{"model": "class-conditioned image flow-matching model", "norm_position": "res_post", "head_dim": 32, "epochs": 31.8, "lr_schedule": "poly"}
Rows from block 3, named by matrix and row number. Rows with one number belong to one attention dimension. Each number is 128 + 32 x the weight over the matrix's rms, rounded and kept within 0 to 255. All counts start at 0. Numbers have three digits each.
# q: attention query (model.blocks.3.attn.q.weight, 256x256), inputs 222-255
# k: attention key (model.blocks.3.attn.k.weight, 256x256), inputs 222-255
q.16:134135085136127156101077127116161178148104101153087147117124127122107139111130060162110123117145157151
k.16:061085095117199158111105096160135131140076130152098140178158073081104179101135102131103127107190098161
q.17:103079123136147168159100114089100105132137150129162124159178112147169082155088134121102135140136120102
k.17:109104126087125178161155131120090126154105145118130148121091140149100110146147170109137116119111126085
q.18:126125130128096180153153086089111099097113150075126138134173113077153088152144144078201131135156090157
k.18:119114140117041176106187108050102143108085149083119144098148119149140125202059122093134097108123098104
q.19:106117145123145067098106124095131161118084077178130122061130117105133159085143106079081108111133130143
k.19:118180076165185085157112169135142194112130070097112131104102107117159119087083113135157140096151108172
q.20:135164121128079139095176153039087085123118168134160163123140123130094127162177151054099091120129121177
k.20:175151107133145106109099169040071137171136059122074221101085093158118145124154115111121090105132106166
q.21:171121098105130080147118136115181176112188144128101133046081131165144162106115093134138093180118150126
k.21:129135116145187106112097106118139157091159138136168106136116105130112132087117119111127101159095115111
q.22:111133152118126132105120123091126129122116084168162137095113171117077154142204144124117147097140084156
k.22:151134111077155085104117158146188165100122111155140164148128093079186192133211119113109184142137090175
q.23:081095145145155073131108141182114104151161088133089091120104079111122124071104112095125145183127137078
k.23:150122051088138108156096138230151176110159069125159098081167094157218189090142108134174122197092141103
q.24:122137152102081055168159081118115133092177201060152117160164109071122032101163247092135173201153109029
k.24:159105130109118087176134149096146166196169153101155167086126135105148105190108121133131143203137101118
q.25:138140176133101041147114103108119160139133088190103142136067149128156128152102112130099094117155140161
k.25:106155112123117143188141091152130114115122139110106121157123143133117086115121162102114139151105118130
q.26:142117100070151096098119151201178135075154064141117116171119124159119178122144068174182148151125108100
k.26:113183108165177167152087151170165147127160158181141053146099128106167145118136180157166165141122135140
q.27:076149148156140182075143117145153074158122185167164121194111160139150133195172159174144128091135127103
k.27:102098148088081145099147146150096119186126117122118160121137162124142168129130121135176111127112097149
q.28:134108130147134127130101133131147126121144133145078111125121123101135162105149123149120125138147146149
k.28:084117116106146155135158120138146120123126189108159082223207087104128074133110171097134215135107137110
q.29:163115146088112180172105075121111084120052151108148117160157171207076087112069129143150077088136146097
k.29:144110147086024187137137051095083103157104117110102159187170114129049079156066080142118120071138122128
q.30:118142101154103143123135096171112121117096150137148128144174126111149092145158110115114120116120098132
k.30:156106125121094174093137112098052102118088175163116126181154158095117126179134115090153122117143145158
q.31:144126139139125134097173138106131118082099129110188207156136164125137119149179088089171169099166115125
k.31:142108134177092131120188130099097067159088121158130119157152163111148150162178057106105110120142115107
q.32:092129124097123198124105121127135115051155152139150121151132113146108099120098163143080163086099108086
k.32:099099143139144190109096139163124085101115116169142113101129161107090158066093130157111128110077154109
q.33:133173129081127129146126156121177113140165130103120093111135163098133132116129154095116166164111090099
k.33:093144091063177126132111113115110162099131113129171085082157149132136148121152130136119175145118129079
q.34:153089097145065111087110178126176108124165136096198182119117117042142102199135109139137186127117163151
k.34:085134130171112091093130169164103139146168111132102168076098108092133199094164125115119181163154072142
q.35:175115146110160131121164124099117122104100143096164122159130114176134147094053150127139142106127163111
k.35:114134142066130097140107142150080142134132117106085148139120086108131156100102163135127157120201134114
q.36:117113138153119128095082181147181118151152090123090117073084108048124162137107113086090175160125098140
k.36:127087101158111094128177117161167146174144087109119110050123098080166122139126097095165178158134067093
q.37:167146172177101155116069105116089161133130129118041118147077095150095179032073075114124152152170093149
k.37:166110111102136101135160173140094162169106154132163118151184112176149062135025097135131102158111116115
q.38:096166136042081153101174110108110103137047170136140134156175144211079071179132177177118089118136107117
k.38:120158054030124184085109153112103184093108132124153115197109162173089143147065148179106148105136172146
q.39:112181094062112081191131093124090163142118177095107109137171167200105084131127170183127152131140170136
k.39:082149147035131082155062147101100191088131128113159099132143125199094116141062132177167087164159152080
q.40:111171143135153161128123166124112141120112120161143114133121109123141141086109120129123119082091137113
k.40:096063143147097142106133111180108036142164142133085125133134103144111122095088125109146153073125152124
q.41:168188138136145093137110148089159145163180127139139116081112155089143110146178126097123174169185114114
k.41:084208121130114114135086135098159137090125126130103079075176110090121134179141136078142189158172149091
q.42:156155180126088012146117135090167119116168147117112147057095094059128140131172102125127152104166101147
k.42:114178141096149104102114148099106119149146129140120127099152153139125163084115119139109145103136105095
q.43:094119111121151101136072149204167144148177125125054095104116095144159160100111094145162133176136118073
k.43:109081193196106116167100097188163122140170158087136155057086040104126105120189129067115163121145151137
q.44:134122123133114163101108199091130117099081101128191158111117137141087089178149140108084089086171102197
k.44:114173130078192095062084182130119161165146035145150148121100160180173234113158070171154092164130052171
q.45:142112093081124109097091158154103174159135074167061143114076134157140138075150120101130129148123146135
k.45:106108182175162061107140104089117170170112081120120170112102137167143165132166060100158052109103127156
q.46:107075233151105179076139118138159097102154148169132137183105157093107094117137189170090173078115156102
k.46:113140149163087136100129139122144100139153120120183180143099069065133070156191168112123121065081121153
q.47:079119156161110108178113121182163116112176162096053072088135150141126110113101163155149123145146149106
k.47:128083079071147137179129110146135165099132186107116044199187166178136134127054134089149159145099187066
q.48:134131132115111179119123115164116132136131134125104115150104138123099106124102173167102117118134139109
k.48:116118124110163128130134115180143119099114148139139114123126136160104135100112102172108124103150176130
q.49:127074153116161136090141125117112133158098141137114120135083145169137170151120122121114113105136171169
k.49:128073125136119159148059106153089077153125137136057132169132091155094118122126156101109100100158142171
q.50:121144093078153123182136104099083151096106136127123130140142131212121099110075149149158155159183131110
k.50:170125140088141151131124090102164116100132112142104102158145114188060088130119159129102068112128153138
q.51:142105168165162134081106091136147118143149120118128143085137135097113124148120119081090124151154113122
k.51:094072179117064185148189153144111103151194166152189147135138130126134104138113102113094141100091145130
q.52:110121166151175134160118124219184095150188082127089124103136125099131150116082085122115178143083118069
k.52:132045127138119135141160120204166118230163108108121095113177152079165065150125105123152105137100124133
q.53:114132148032064142161119156116081132122078151141123143205132153184060066104107173143117082158098149064
k.53:116108135080107107176126113124120153128079165143125086141097128198156143161112179134111124148105130100
q.54:185201054145113132105111117154158125133122107104106124071171117136202110141142048123168118157147083161
k.54:095185090028175136118118132101075177073107112156125018115178136176118168125106123097163103164098136132
q.55:123140117129127113102111174165112165151140059141130121053049055095134192129122087109132126136119108139
k.55:205114174160162115127140115167124068169129124117157131056103108143172141127140084097154094174110081206
q.56:164144157105134073135119140103149157167074104119177134109115125130114162157119109137184136149134112155
k.56:171091130117143059110167147126111136102107175133162116150169154133142075126186159145120117143108095090
q.57:130135151147126085177142091124138135139093122124113117143086154167117110101141142127161063134123126123
k.57:128126147143143163157139133139130145109186109115084114130118123135116121110148128158145150114138107143
q.58:131161163164085141099148164136169109105198132124146151111082131075157169169134101081100173118141116094
k.58:133119143198180112130186160068126082132121115156178127063121159117125102176170091118124088109069119126
q.59:097098143118159098179146145169195123127157086120071081068076113167189122145147147165144099141112141064
k.59:087086178191101125173159087149174079127170201070105156106141135105138119123159096100133107088156159123
q.60:151136168079175150216062078130142124110151137151107063148110120173126127078101162132166100163116146113
k.60:141073098117122111165164157141141070140108221140158061178170142197090040150065108111095084130110148075
q.61:114106118164137153136124055133136125134129160127168115162209128107107120113095104108130145118163144102
k.61:159151086065071169145135147077121157146101155137136094105134104100134117185114151139156253153157155113
q.62:115098142108187082180095119151115148133192127143110112110094139182189166091075159170113141131101164091
k.62:136099179137118075160140147208184117151163095144080142082095042120136110072136127155141138153192138103
q.63:132103169098102140100158133106136067112117151112137134119165160133075090106104181080125157132130121127
k.63:178096118142086148174178200112095140110136150134187147090147110095077064121119173113079104125126078135
q.64:128133136156118177146122148143130071100123098140122139122131112118111149119093103118101134132116161165
k.64:094134122143098119166151141119076145129137087129156147156092124153131130157101144113119113137097110127
q.65:153133151112145075097133107095101178161153100156141115146119143163118120119111103139101107186171114081
k.65:127149130172087023139158167089107123141168171097171104148177173115126100166183145112097135087195156152
q.66:128109114087149126139125155127129104147117061122112113115068074121102172113092120128132122144156129067
k.66:141086123036108134105152115149143093149124172151120131136153150181150074131095151119138109107155156136
q.67:121126119123157116161115103140087199153124159107125089178125124146150136142117127097138102114128142068
k.67:183096123130130114181134113170093175138151130157113139159165122142088080122121170134136123182105148118
q.68:112115146220125136123142075185144130095160113189132084139114169121148123119147102108146158131154107117
k.68:189111136119068098166162129169168131140136090072097103158110143056129082126159121112170167185113150063
q.69:076184157229143102133150155086104121155146144187166145111111116165129186121232063132197168141169143114
k.69:148134148096057147096119189117116124098126179126128107194159125099192087105096148104133165153151116115
q.70:093099174209165201118142102125133122095149147144126123150160098143074143187124165140100159103067148131
k.70:086121145136126142120122082145095143095103125112116134111132143114130146124184173081221120149119131155
q.71:118127084109060105137171105111112132161088176124169111084187123036115100194171175090073164071158105169
k.71:161120207136121128127148111092107132078094087183156129146105152120133162123166119095165124103139134141
q.72:099111128114111121130152106121126148142146131129132132112135171117069101088084121109129139125091119153
k.72:108158113120149074160137093092127104163123085119118123163156130149172122110093102156116182176130100141
q.73:114111146157119149090164148116119139098102117143106137114157134161071098081176125146155161095117143168
k.73:155139109092177121095124127156119056145121140160095163129158128121086092109132127158158108092130108222
q.74:105177173173131166111113119109046187137135140177157138101111158146108132157143121138153117127080079122
k.74:102118137172120141092076128091102115089117154131110166145074066099099175130189130132115132162098116127
q.75:135126074151147118147128152115155139159139079136086149153101170077137117163081084128101151125118181163
k.75:103078131144178150136098122155151084139148077140087089133074159079147148106108107167126127146084183133
q.76:098103162162128147113121102151087151159123115152134122150115094204076163135073082147160132111112120105
k.76:127067122076152135212104128173156188171138125163093064183149097160133141108073153137150076170122108124
q.77:150137093124100116128136086087116115117133221133163181183138164116132085147120176138122119114145160100
k.77:192173166215129070169136167103108184149134148125180167165158180140080129160173101100132081106124169187
q.78:118109118159106146153143107183198144117162124128132117144139147107142150168135063100116151154151091109
k.78:119068171178066150132139108184096101158164165089137078085135124087160139150128086137101114149102159095
q.79:066122160255111114097097074093143173106191162170154134117098200146110107146149133138167161121189135137
k.79:155080191177066159102217210093114089119135159151136130231103136082115123082151149150135124143128061176
q.80:138122130116104074144107112127131157173122141081101148153140138132155109136117141114141145149149142107
k.80:123112182091089095123150183138123100112140128107136141105091136140084103114141116172118124148149129123
q.81:155166119154133175123129103122125113095093129188158114148121114127079138115128143162105088126112126088
k.81:112185126087107112128174125127153171162140219041157171147170134101180107087189182051131188070159129063
q.82:119157133143060102178120158087148143153132156089117112134177153151207136148163159154157170108168107115
k.82:078137135137158081092105154119055078109067138168163129118098140139106147131154116118075092075135129113
q.83:086092148144154150057170108146169090083136158145089079187130148148081143106118095163140113074095150122
k.83:129164158152112116120113076157098137127107148169119105172100127083166157090151109115196120146103101196
q.84:126136123170116151092113110161112099054148093197137096128103123149115187106149096110133131100092129138
k.84:114099084106121188153107164160160126086113122129131125144135099081179083157119132167123132138086107085
q.85:149111150115071080220176210105146151178090215060184142088192170141180022173093210185126048077118087123
k.85:112170180175112125160154145131152109090141126138143094100113128144054117094147087093153106170107159170
q.86:128094149032126086099148190090149092117105112114182171135102091086166145154104164135133147146173104142
k.86:107186114159110106095097104057144062109115134164158138124094120156148124145124059108126108169184196112
q.87:105171151159108216070115104082118087080137163135136105159110148110072074100161171088101127069116151127
k.87:157181138161148144085160087116164153135140073119164125098089147116109165147152107056209136093150117192
q.88:112147130115157108074090086115133112099110074179148069088077076122163128109086134111134115144100178113
k.88:075112094153086151140146058118105120146133130094098099113110129127177103116108131111141189122148152113
q.89:097139138103064116141053141097131097151139123122106107109160223115149095147075136152081109124162073108
k.89:122066160137156139124159177155182110159132123129165146112159199092089193107120111161105073158081129093
q.90:143060098135180151160168122095087152104148140143114100158113118131153071120157212123122143158107120149
k.90:102132122143174163169029117137052195121141072146114114169074081099108129070091140107174089155086142127
q.91:134113128155130157105156097118130107158150160130117160103108142124134101161105077105086165116149120119
k.91:164089158162125138128120157168119145149163097107161103124132130083154121110093123182100157171117133060
q.92:186120121046126103132137152174145116132135111101146145089135128067149133129099125159145155149121132171
k.92:122128126126118120135071150104170152143154074178085079068116134141181119137153105106119161154177142122
q.93:141184115147131088123131072111084173130098121130082131109112138245106103132158195123184127127126170082
k.93:229111108124134089191172131137171152136105143116128101183085130139066125097122137127095168193150152157
q.94:169097117080112091139141088159124113176074123069100134150106063111130083141080155168118140126121171111
k.94:167122170093216176138046135183114219148129072147117059139081111155085147090090151188154108174075145171
q.95:125106157116093049154128176102152091172134120128140146099157122050161153151123128121116165099123152130
k.95:090157138232156114066102176092101095130151145146169104139135105055120189164138137077129112166151111119
q.96:127121138126139146116139144137142094111100140129113117160140136086113136118112138160115136080104159119
k.96:077139147137143158111109170123152150123116118111136108129130143132118145118110105156127142112088139171
q.97:142165107101116129137119137100115125101131093168146129130124158107156171179145123161116132148165103105
k.97:134097109141130115167170086117192107142143092111106109151178160068114131120188152093164131147127103102
q.98:087099174197153106082112150148131143191082098142099142115069086155134198073130050066145139150209120145
k.98:110104084068184121112162119150099126131098166123109129095088126147144163151083136130127118160151113133
q.99:100158146100135099120090131118127128162178133151125127088088120105120173090128089143103130130109108069
k.99:134091145114131130159133100066101144137093193085159115160123105156138077109074125124138094177098143110
q.100:050057148128155104100132113197172125171239042106022098083090114089183175112133027079157170167092085102
k.100:148060079058121155152125137115118191125177139084106119066114125124144155178148140162128164198152078110
q.101:093147172195174188036121166128134107118122092169098159133113157087094141144137086170097119151117127193
k.101:081161105114169089137117166123085172064083034186131134063034109212153243079187134150181100164156139156
q.102:114102155184131171125086109164128128166175143116091089168169121116144098108098137117088125149135137086
k.102:202061128138094126177130114144187111149115109083130089110177167082192073069082129071159136096104159098
q.103:083087175106179109129074124219119171114130108139082116226120126220119157109168142204097118133112121140
k.103:123187152127131145131117075154093118136099112135094095121079150146132142077180174186166099164154109116
q.104:117110155146127151133108141130124085136128138134112136113115163159106161110136119103135088089147132131
k.104:081081093117122205098124162174132097105107162101121092199138100099065125125068127158101120089105119139
q.105:089061141180118129100149125118110098141126156166135128117078110133113121081149120118062101102100153131
k.105:110108137168144172108104161120112121079087128130129143148124115189123168082088113158111122112117140172
q.106:144092063131119140086139160178163170174077076109112179100073182141122189148076054131079122116105070161
k.106:177115145091129117143118163115099112153071122110120120079152137158124168152137121112106096149179076110
q.107:148113115090121120120110177152127103133143056139052144098136134090140131147155086118154135174162100188
k.107:137178100139145145169111117160187151122079138103136130123091097146162181135139114076154133152092134058
q.108:040086129203144092115109104180167114100208125167073083109107112116154126166126115114104134178128153085
k.108:093105130071167128124146110178151155118085107149059132101109098136142098106050132121129152208159128078
q.109:093106102012066158139152128094128083129145132129156068163175118177126096162095203177081140138129137121
k.109:164061150077114129110146137152122063142097162085141152100147140187087117143140182139103117130126082143
q.110:102108137173095160087097137127108141128089044172126132072086119090120193128097014104134080151169148169
k.110:109120101167126133049107164055113155113137107108158128154089102080100178155140103088149137126146115161
q.111:108096136140084147062123142115138119128128150146123135124095061069108088143117090081097182163148091102
k.111:071165096096159123099129083130107130093104134116158137134130077134184170130106111121150142133139144130
q.112:208115103132141058132121116147155190139165074130128136116106095139153109168119123129158116189101097161
k.112:136130190139120116146133094159090155126113134131081126109146178115117107140143129082142131188192169095
q.113:170108084098177130101088160100127193207081095133123146135082107161148123151121084146126156139145099141
k.113:120127111111137139147149176155141138103145194112111150164126124061123120113137126104137169123156081086
q.114:162148153145124031124098123137121179127131088148112125127098135056170156136172096114169135171154123196
k.114:122128150133115115088149108129153134156151108134121133165102180094096165114182120155157164107102138086
q.115:116119123145136146095144103156125101123111126134089134121114155101100151132102110118140137123080113174
k.115:135122101160137135171119156148117129114138103115142121097089156128153160122156132114125131157105127150
q.116:067063195168176069167164072180137181116197137121034130118095117156117121074133118082118120115115156111
k.116:103094109056174158109118112168055126132151177134105134159129079139105116163093176160122139156179151096
q.117:136112095116132160139124117071120101134112111123146147122170094128087114151125168121108106099140085119
k.117:143163113120060134138143121101155138118101197127154130112170155128085038144102117076106159143135114120
q.118:138145132183105147129160108086116115102068153141152161128106136113134077160115125109163141125132137173
k.118:157192145151103153133126133119209103143164110154177091161115193130086181123145152137108167142082186134
q.119:132103105130129093078068177106151167143131005145074152057060135105138222114167111139160109159124077213
k.119:071125107127176097072075172143114191061161051142109179064039113146079178130187118155162074142170084136
q.120:112124137137143127153141129135142156127137147104117107144142117111109113101120153115153167118119130106
k.120:121157106096116140146115105132100151158126105120131124110094082147166153127136162149140137206141136151
q.121:105130102082108124136137133135138165131140136127142141109121143130130125162121111111110126125150140153
k.121:121140124165123169150140090111142109146145141135125140111151142077128128145143129096138139122171135091
q.122:099096120134140114155141131130145071112138184170109109193172105143120079097081168102125126106150152080
k.122:165137135151154153139138111133121137136159110116145081092154111142136176107092150179151129157111216157
q.123:155159148143158099159153046102082116105117141109130092176127153205110109130142164156119131153079130138
k.123:098099155111133116109182154142109082137154170193162108173171139162109105118122164152133125061125094127
q.124:167049151081219116171140116185084204141104144086081101127096103156155119084059105164136119138104162107
k.124:105081112091217082165120132169063183128091148149041107095072023188125134131078139211149125135135082078
q.125:148174140089153072080132113074122140100090075110159150169143142106084134145161150145149116089118154125
k.125:141170144088139117078153087125135130095141092136205102138135176107104144131151182168146125120130113172
q.126:182128122092172105137133116100105183128135117099141173170071084164086139093094168173130090170157136116
k.126:136201090145210120135114127123116173096081099176090097141047097220101245099069113174160033138122145176
q.127:129071171079139101168147127187135122143168117108054098111103112194144147104124169118140143146101158099
k.127:092094114050153129109145114216127130138113156121098103152137124131157125128101155171160170139154172136
q.128:184102073100136132119133195131135101151121137085100144169121169119076105143153156086139142073120139094
k.128:101165118184121122204162142139140198132179121072123170094117144132142077162188077116133146136192075155
q.129:162177182115163121144141143087105071089167138157126103126130147147126149126185159158112168120116105193
k.129:128146132147137100207087154132153140109147116118148170144107118155100108117116112098107160128135160116
q.130:160111093165149138112122101106129148165157178079120128132133056149080105165049082172134135092166113125
k.130:167108119099154174139201164154096134135109116154184109113142076104199062111124115134132139183130044180
q.131:144117110106188156129076099110104133185137177142127141216203123131108109167109069112061137071155077120
k.131:156148129151157110127094172149157133165118107138143087152119136167115170152096108105061125158141151121
q.132:115145172159146054130169152083113193124117130152089152126107105171113097097136093080117130126193152165
k.132:145133057157172186165119184118082107074087196144175115167133099161153093184107147188093114145132069101
q.133:141133086172109171073091156119113093133129128126196146181109131080110126181053145170098151128060120106
k.133:166059136099132119089168187155176125083176103121130133125105139106097088122189097101101113135150104120
q.134:142131144129115171096130154187144195119148096102124192085135143135114158168114148124111152162091090139
k.134:096133139109149131120132107154104149080097110143115094189138128113071103180074154136082102109070092146
q.135:117095170105139148048089089166148077066084134198115049145069092059134164020085160132148093150111139098
k.135:143086119129165119147165149175138147165109146112108129120186161148142111119092133184151125100187086104
q.136:097149146069148091108103135096142138130129145142142176144105086164087097106146168127110162112161163111
k.136:122068141118092151179121112114147120157124086102187121178169102121177119120098113135131129125158088113
q.137:090158109110120167165179123127204161116134117150163176160129111111177153092114143153129150149146124111
k.137:133066121150112140150134137108124112160119116167176106166141154155081155127106145130097142129109115169
q.138:159080110196162201138130072111125099072087144120164047156131112055136156136054132198137106120075131180
k.138:186118142124142046094110076093148131115096085094129174152091117134103127125133140154158150099184183154
q.139:084204120108134137108162185142151090136191105093173115165083120079113120131149105128092132148134146133
k.139:128131101147129149147102130133180162122146138142096159167138075116083155078173153098110119128093092127
q.140:093142186123120120144161096119140104116130174125116111140158124144085100166103132146157134072157143098
k.140:130148112147096120128178186098143198104140110187087132081161116103123146114169147103148123090171112126
q.141:167168101072154128129079216158109142121142086134180096118131174133152167183139152204097139151134090131
k.141:161126154091162160164199157149167127105147162140171112173166124116166064139118102185154158178155103148
q.142:142152190182121118162142111060061155118193118115132090089106101143088101142180164107148151118068104109
k.142:122064173169130168123104126126092126101121097092051133088116137154093160090128175100159181086132173130
q.143:123117090145139164093115074148162085087124173162106060106190171113086175199127111119134147073112118102
k.143:170069150107143087175152074161106149124144099121160128142096158104153154131121116158151155105159093172
q.144:149127140163163162082155096120105116153095103173114152060122147124105106133132141145130051103101117128
k.144:162130083146163081200138207125146151135124167086165133113135109169217135163126116125093102156157086129
q.145:136107114146125135120131112106129072103115127182123107132107100171158147075152179084168128111099121217
k.145:124158112148140056092125082126154125143162108118168133052135154098156156147118164124104153137133139094
q.146:136122128082144098098175091155152135115088156110137127156124060115103082155111084125114126195147064147
k.146:108134091138149091125103157160112097090126154124177165103148169093196087208159161133100131121088124096
q.147:144086156152090112131083118150139131120138105148140178086105173206163109128194119193145122098110143119
k.147:118051154140124152136160123074120087087134153156195064174113119082142062175173155120123135167135099127
q.148:127126115137177167184106148136084131133161056170128094119117134125109152153099099163166094176096155163
k.148:115104113142142154177149096137148116153129090123087098117156143130071155103108181141163157153145111096
q.149:139128092072120115156134187110084114154112053139172127142089098116192122128152124095205126171075118150
k.149:120148099076094145131095150141145142150118158095089163165160073177162158054130142071198148160147102143
q.150:066199135181123079190102135165080150155134065183103151150073107133124167071144066088093146114140148179
k.150:126122143122231163164138103099177115111118111134159081192149110099140126162130084132160158122155095133
q.151:107093140128080141184158117113119182169131138098146118111120147155111089111130131080082100083137102144
k.151:117139147110144116156092176109100126092116105144121129147092092158152125159126159142095102170120103127
q.152:152117184115122017182094065188058115118167127132094133197128135153165083149192206133131109189065113137
k.152:062111120158107142106139106128120123167148102108124149155070151113069150099132122087113151099089192098
q.153:124148168136133100068146145118066102114179124138117150119084136164128163131154134187161154091087142147
k.153:149058187160112090138135126122156060096116106151097126144132111126134173059135158067167156120114181108
q.154:160179133103071101111149133129124157138078152152123213109134140220134134130140130125127138159173134139
k.154:136105115106121094160108131124147119179147095114043137173070121094110102091156176070134091086105114130
q.155:192093148219116191130174045097155171100118083128189107103142180188139102189146130154152157082203167183
k.155:177101073087136163171116179124114183063079158106137078198154192127157105178087088191057066221108131064
q.156:108137145174116176152163068154123138114180158164111105138136171093114121149133160109153131121156123073
k.156:161109118145142077071110170091083105145184110174149133040129150078192133170138133156127106078133065123
q.157:153129091037180074114075191127140138163131123129089140060102081113201134099134163158137143197109101112
k.157:135155145161102083131116084102178095095126144039127103141142120159096113089167124043201165129112175166
q.158:193134136071136127137139183113161174142097151092152142125091119119134141122104127143116117132140130105
k.158:062149103145062131095083128113120172155073087055112220125114173174106111122145169108167103094179176138
q.159:120148072088157062130115135123095093159089132139144167164103072161119157148108108131183125185107113092
k.159:155110170158135146122085090157083119142142081102041194071133091122090167025145132117183186113126153176
q.160:115127175152144130079120174157126081145157129162115086113064106146105150110135112165117074091114143163
k.160:098142158165131158090095132177095133139130085189040162143073102159072190084110078130108119148126157124
q.161:154156159105055090163242137092097107122040185117243080158209175121161052191135194116151154125139103087
k.161:162116159096080108149223138078156034109126255076183145224246187084090018192138255082117180162114109116
q.162:099149124128112175147123124137164098114122129116137138115139113147137106117098114132133164162168123121
k.162:152087075084160169167181157172133160154131144073136149150112168101138087147077085110124083121120083170
q.163:126109153143124123107126145149175170160192101113162177104155133055184132157170093096135159184155162118
k.163:138104065111149129127156149099140121157131105151154123064100095084175174144156079155113126174122060153
q.164:121093150097096118067093106176066141134123204131069092111111100127106088086100151133084132092156136113
k.164:112059168107099127142131104136113148155143108148135124166170167111114113158072120134071106132144174071
q.165:113100089148131151162095113173100088159070171066116093105165095122176105122046070156106128164095142095
k.165:100154119100118136160115110165151167160143080102134153168155152163146118117099141119116130122135135149
q.166:174078145103135118142177103101158189176144155066138097085137140122162102111132108133120116120119156088
k.166:153142070107116153119115146137124136125116108146129156148083116092139119148080093070139157135145128137
q.167:134090093108126178101069158161200168176140103141129144083084084066129110166111081096167167146170130148
k.167:148079148159143075134120090125068121157122049089114208071150151144137168141131149110149132133159139125
q.168:111123133145170153085073127177080095128155104218073125125045082107049156091116118095082102111140168119
k.168:089106176171154131100030109148134176130135057189043146104043132142102203072116051143110036111128166150
q.169:112124151137101101086091133127148142138118089127113168113083127122132154114152121139119062080135146126
k.169:081139130133146156096077173168129148125151124145115135099080102173120194103131097134139096103167150159
q.170:119031201070129134139119101132122153196137120095129153158106114108116105143173130144110158105164135110
k.170:147155116122127119155134140202149130115147161136087093156112144143133076137096117110108125109162144126
q.171:156141159189095175159127155196156140121143125107132120091099169157137130137128077121109180181133093170
k.171:149086075108159101147168199117118147181125108147120114088149132125173131096126112194122077178124102093
q.172:115058087117140153141150149137088114163109165059093151086098089062185140137119093124091091158120087103
k.172:185127108081126126129144125138167160119144093136127108140175138134133087155119132112146160186200137099
q.173:166090121168114119103131147088129111112138083161093172116113166131146188125158149094147151114130086176
k.173:116186142147132092146083099067129132176134025084148127110122092092159155153165155164098151120124156137
q.174:159166184189143125121130088092125123145120091127125132144121172150062175088147182071169112072127103183
k.174:096149127152151114119118104075137110108083092148123141177126112161152129100193171194100147107116170118
q.175:169179067137179174086184119095150161151139126127118113081156108113114165192144135151109155099094123107
k.175:109063115144117101131120137171163067158109147132189149116108092090173101124145106102155120106122099148
q.176:106124137129108105090072080170128150165113076156096127104070092150125134094086096128088090100159143161
k.176:109156164136139117129077125138131151125112044166089160125084128129073145103129103128144098117156152117
q.177:111108168143106108114143144149130164106124114171125158155089127147142134177111119110120066113103134147
k.177:089143171145165134110073085127158116130113141150128101120149160131115156124151150177186155122171127125
q.178:135128062098130116156129089146098172134144111139122108144137115114151146167057117129102162192181107124
k.178:133076113083100174186118099169134148143107118132102083101159098115165094112066138125097108119128126080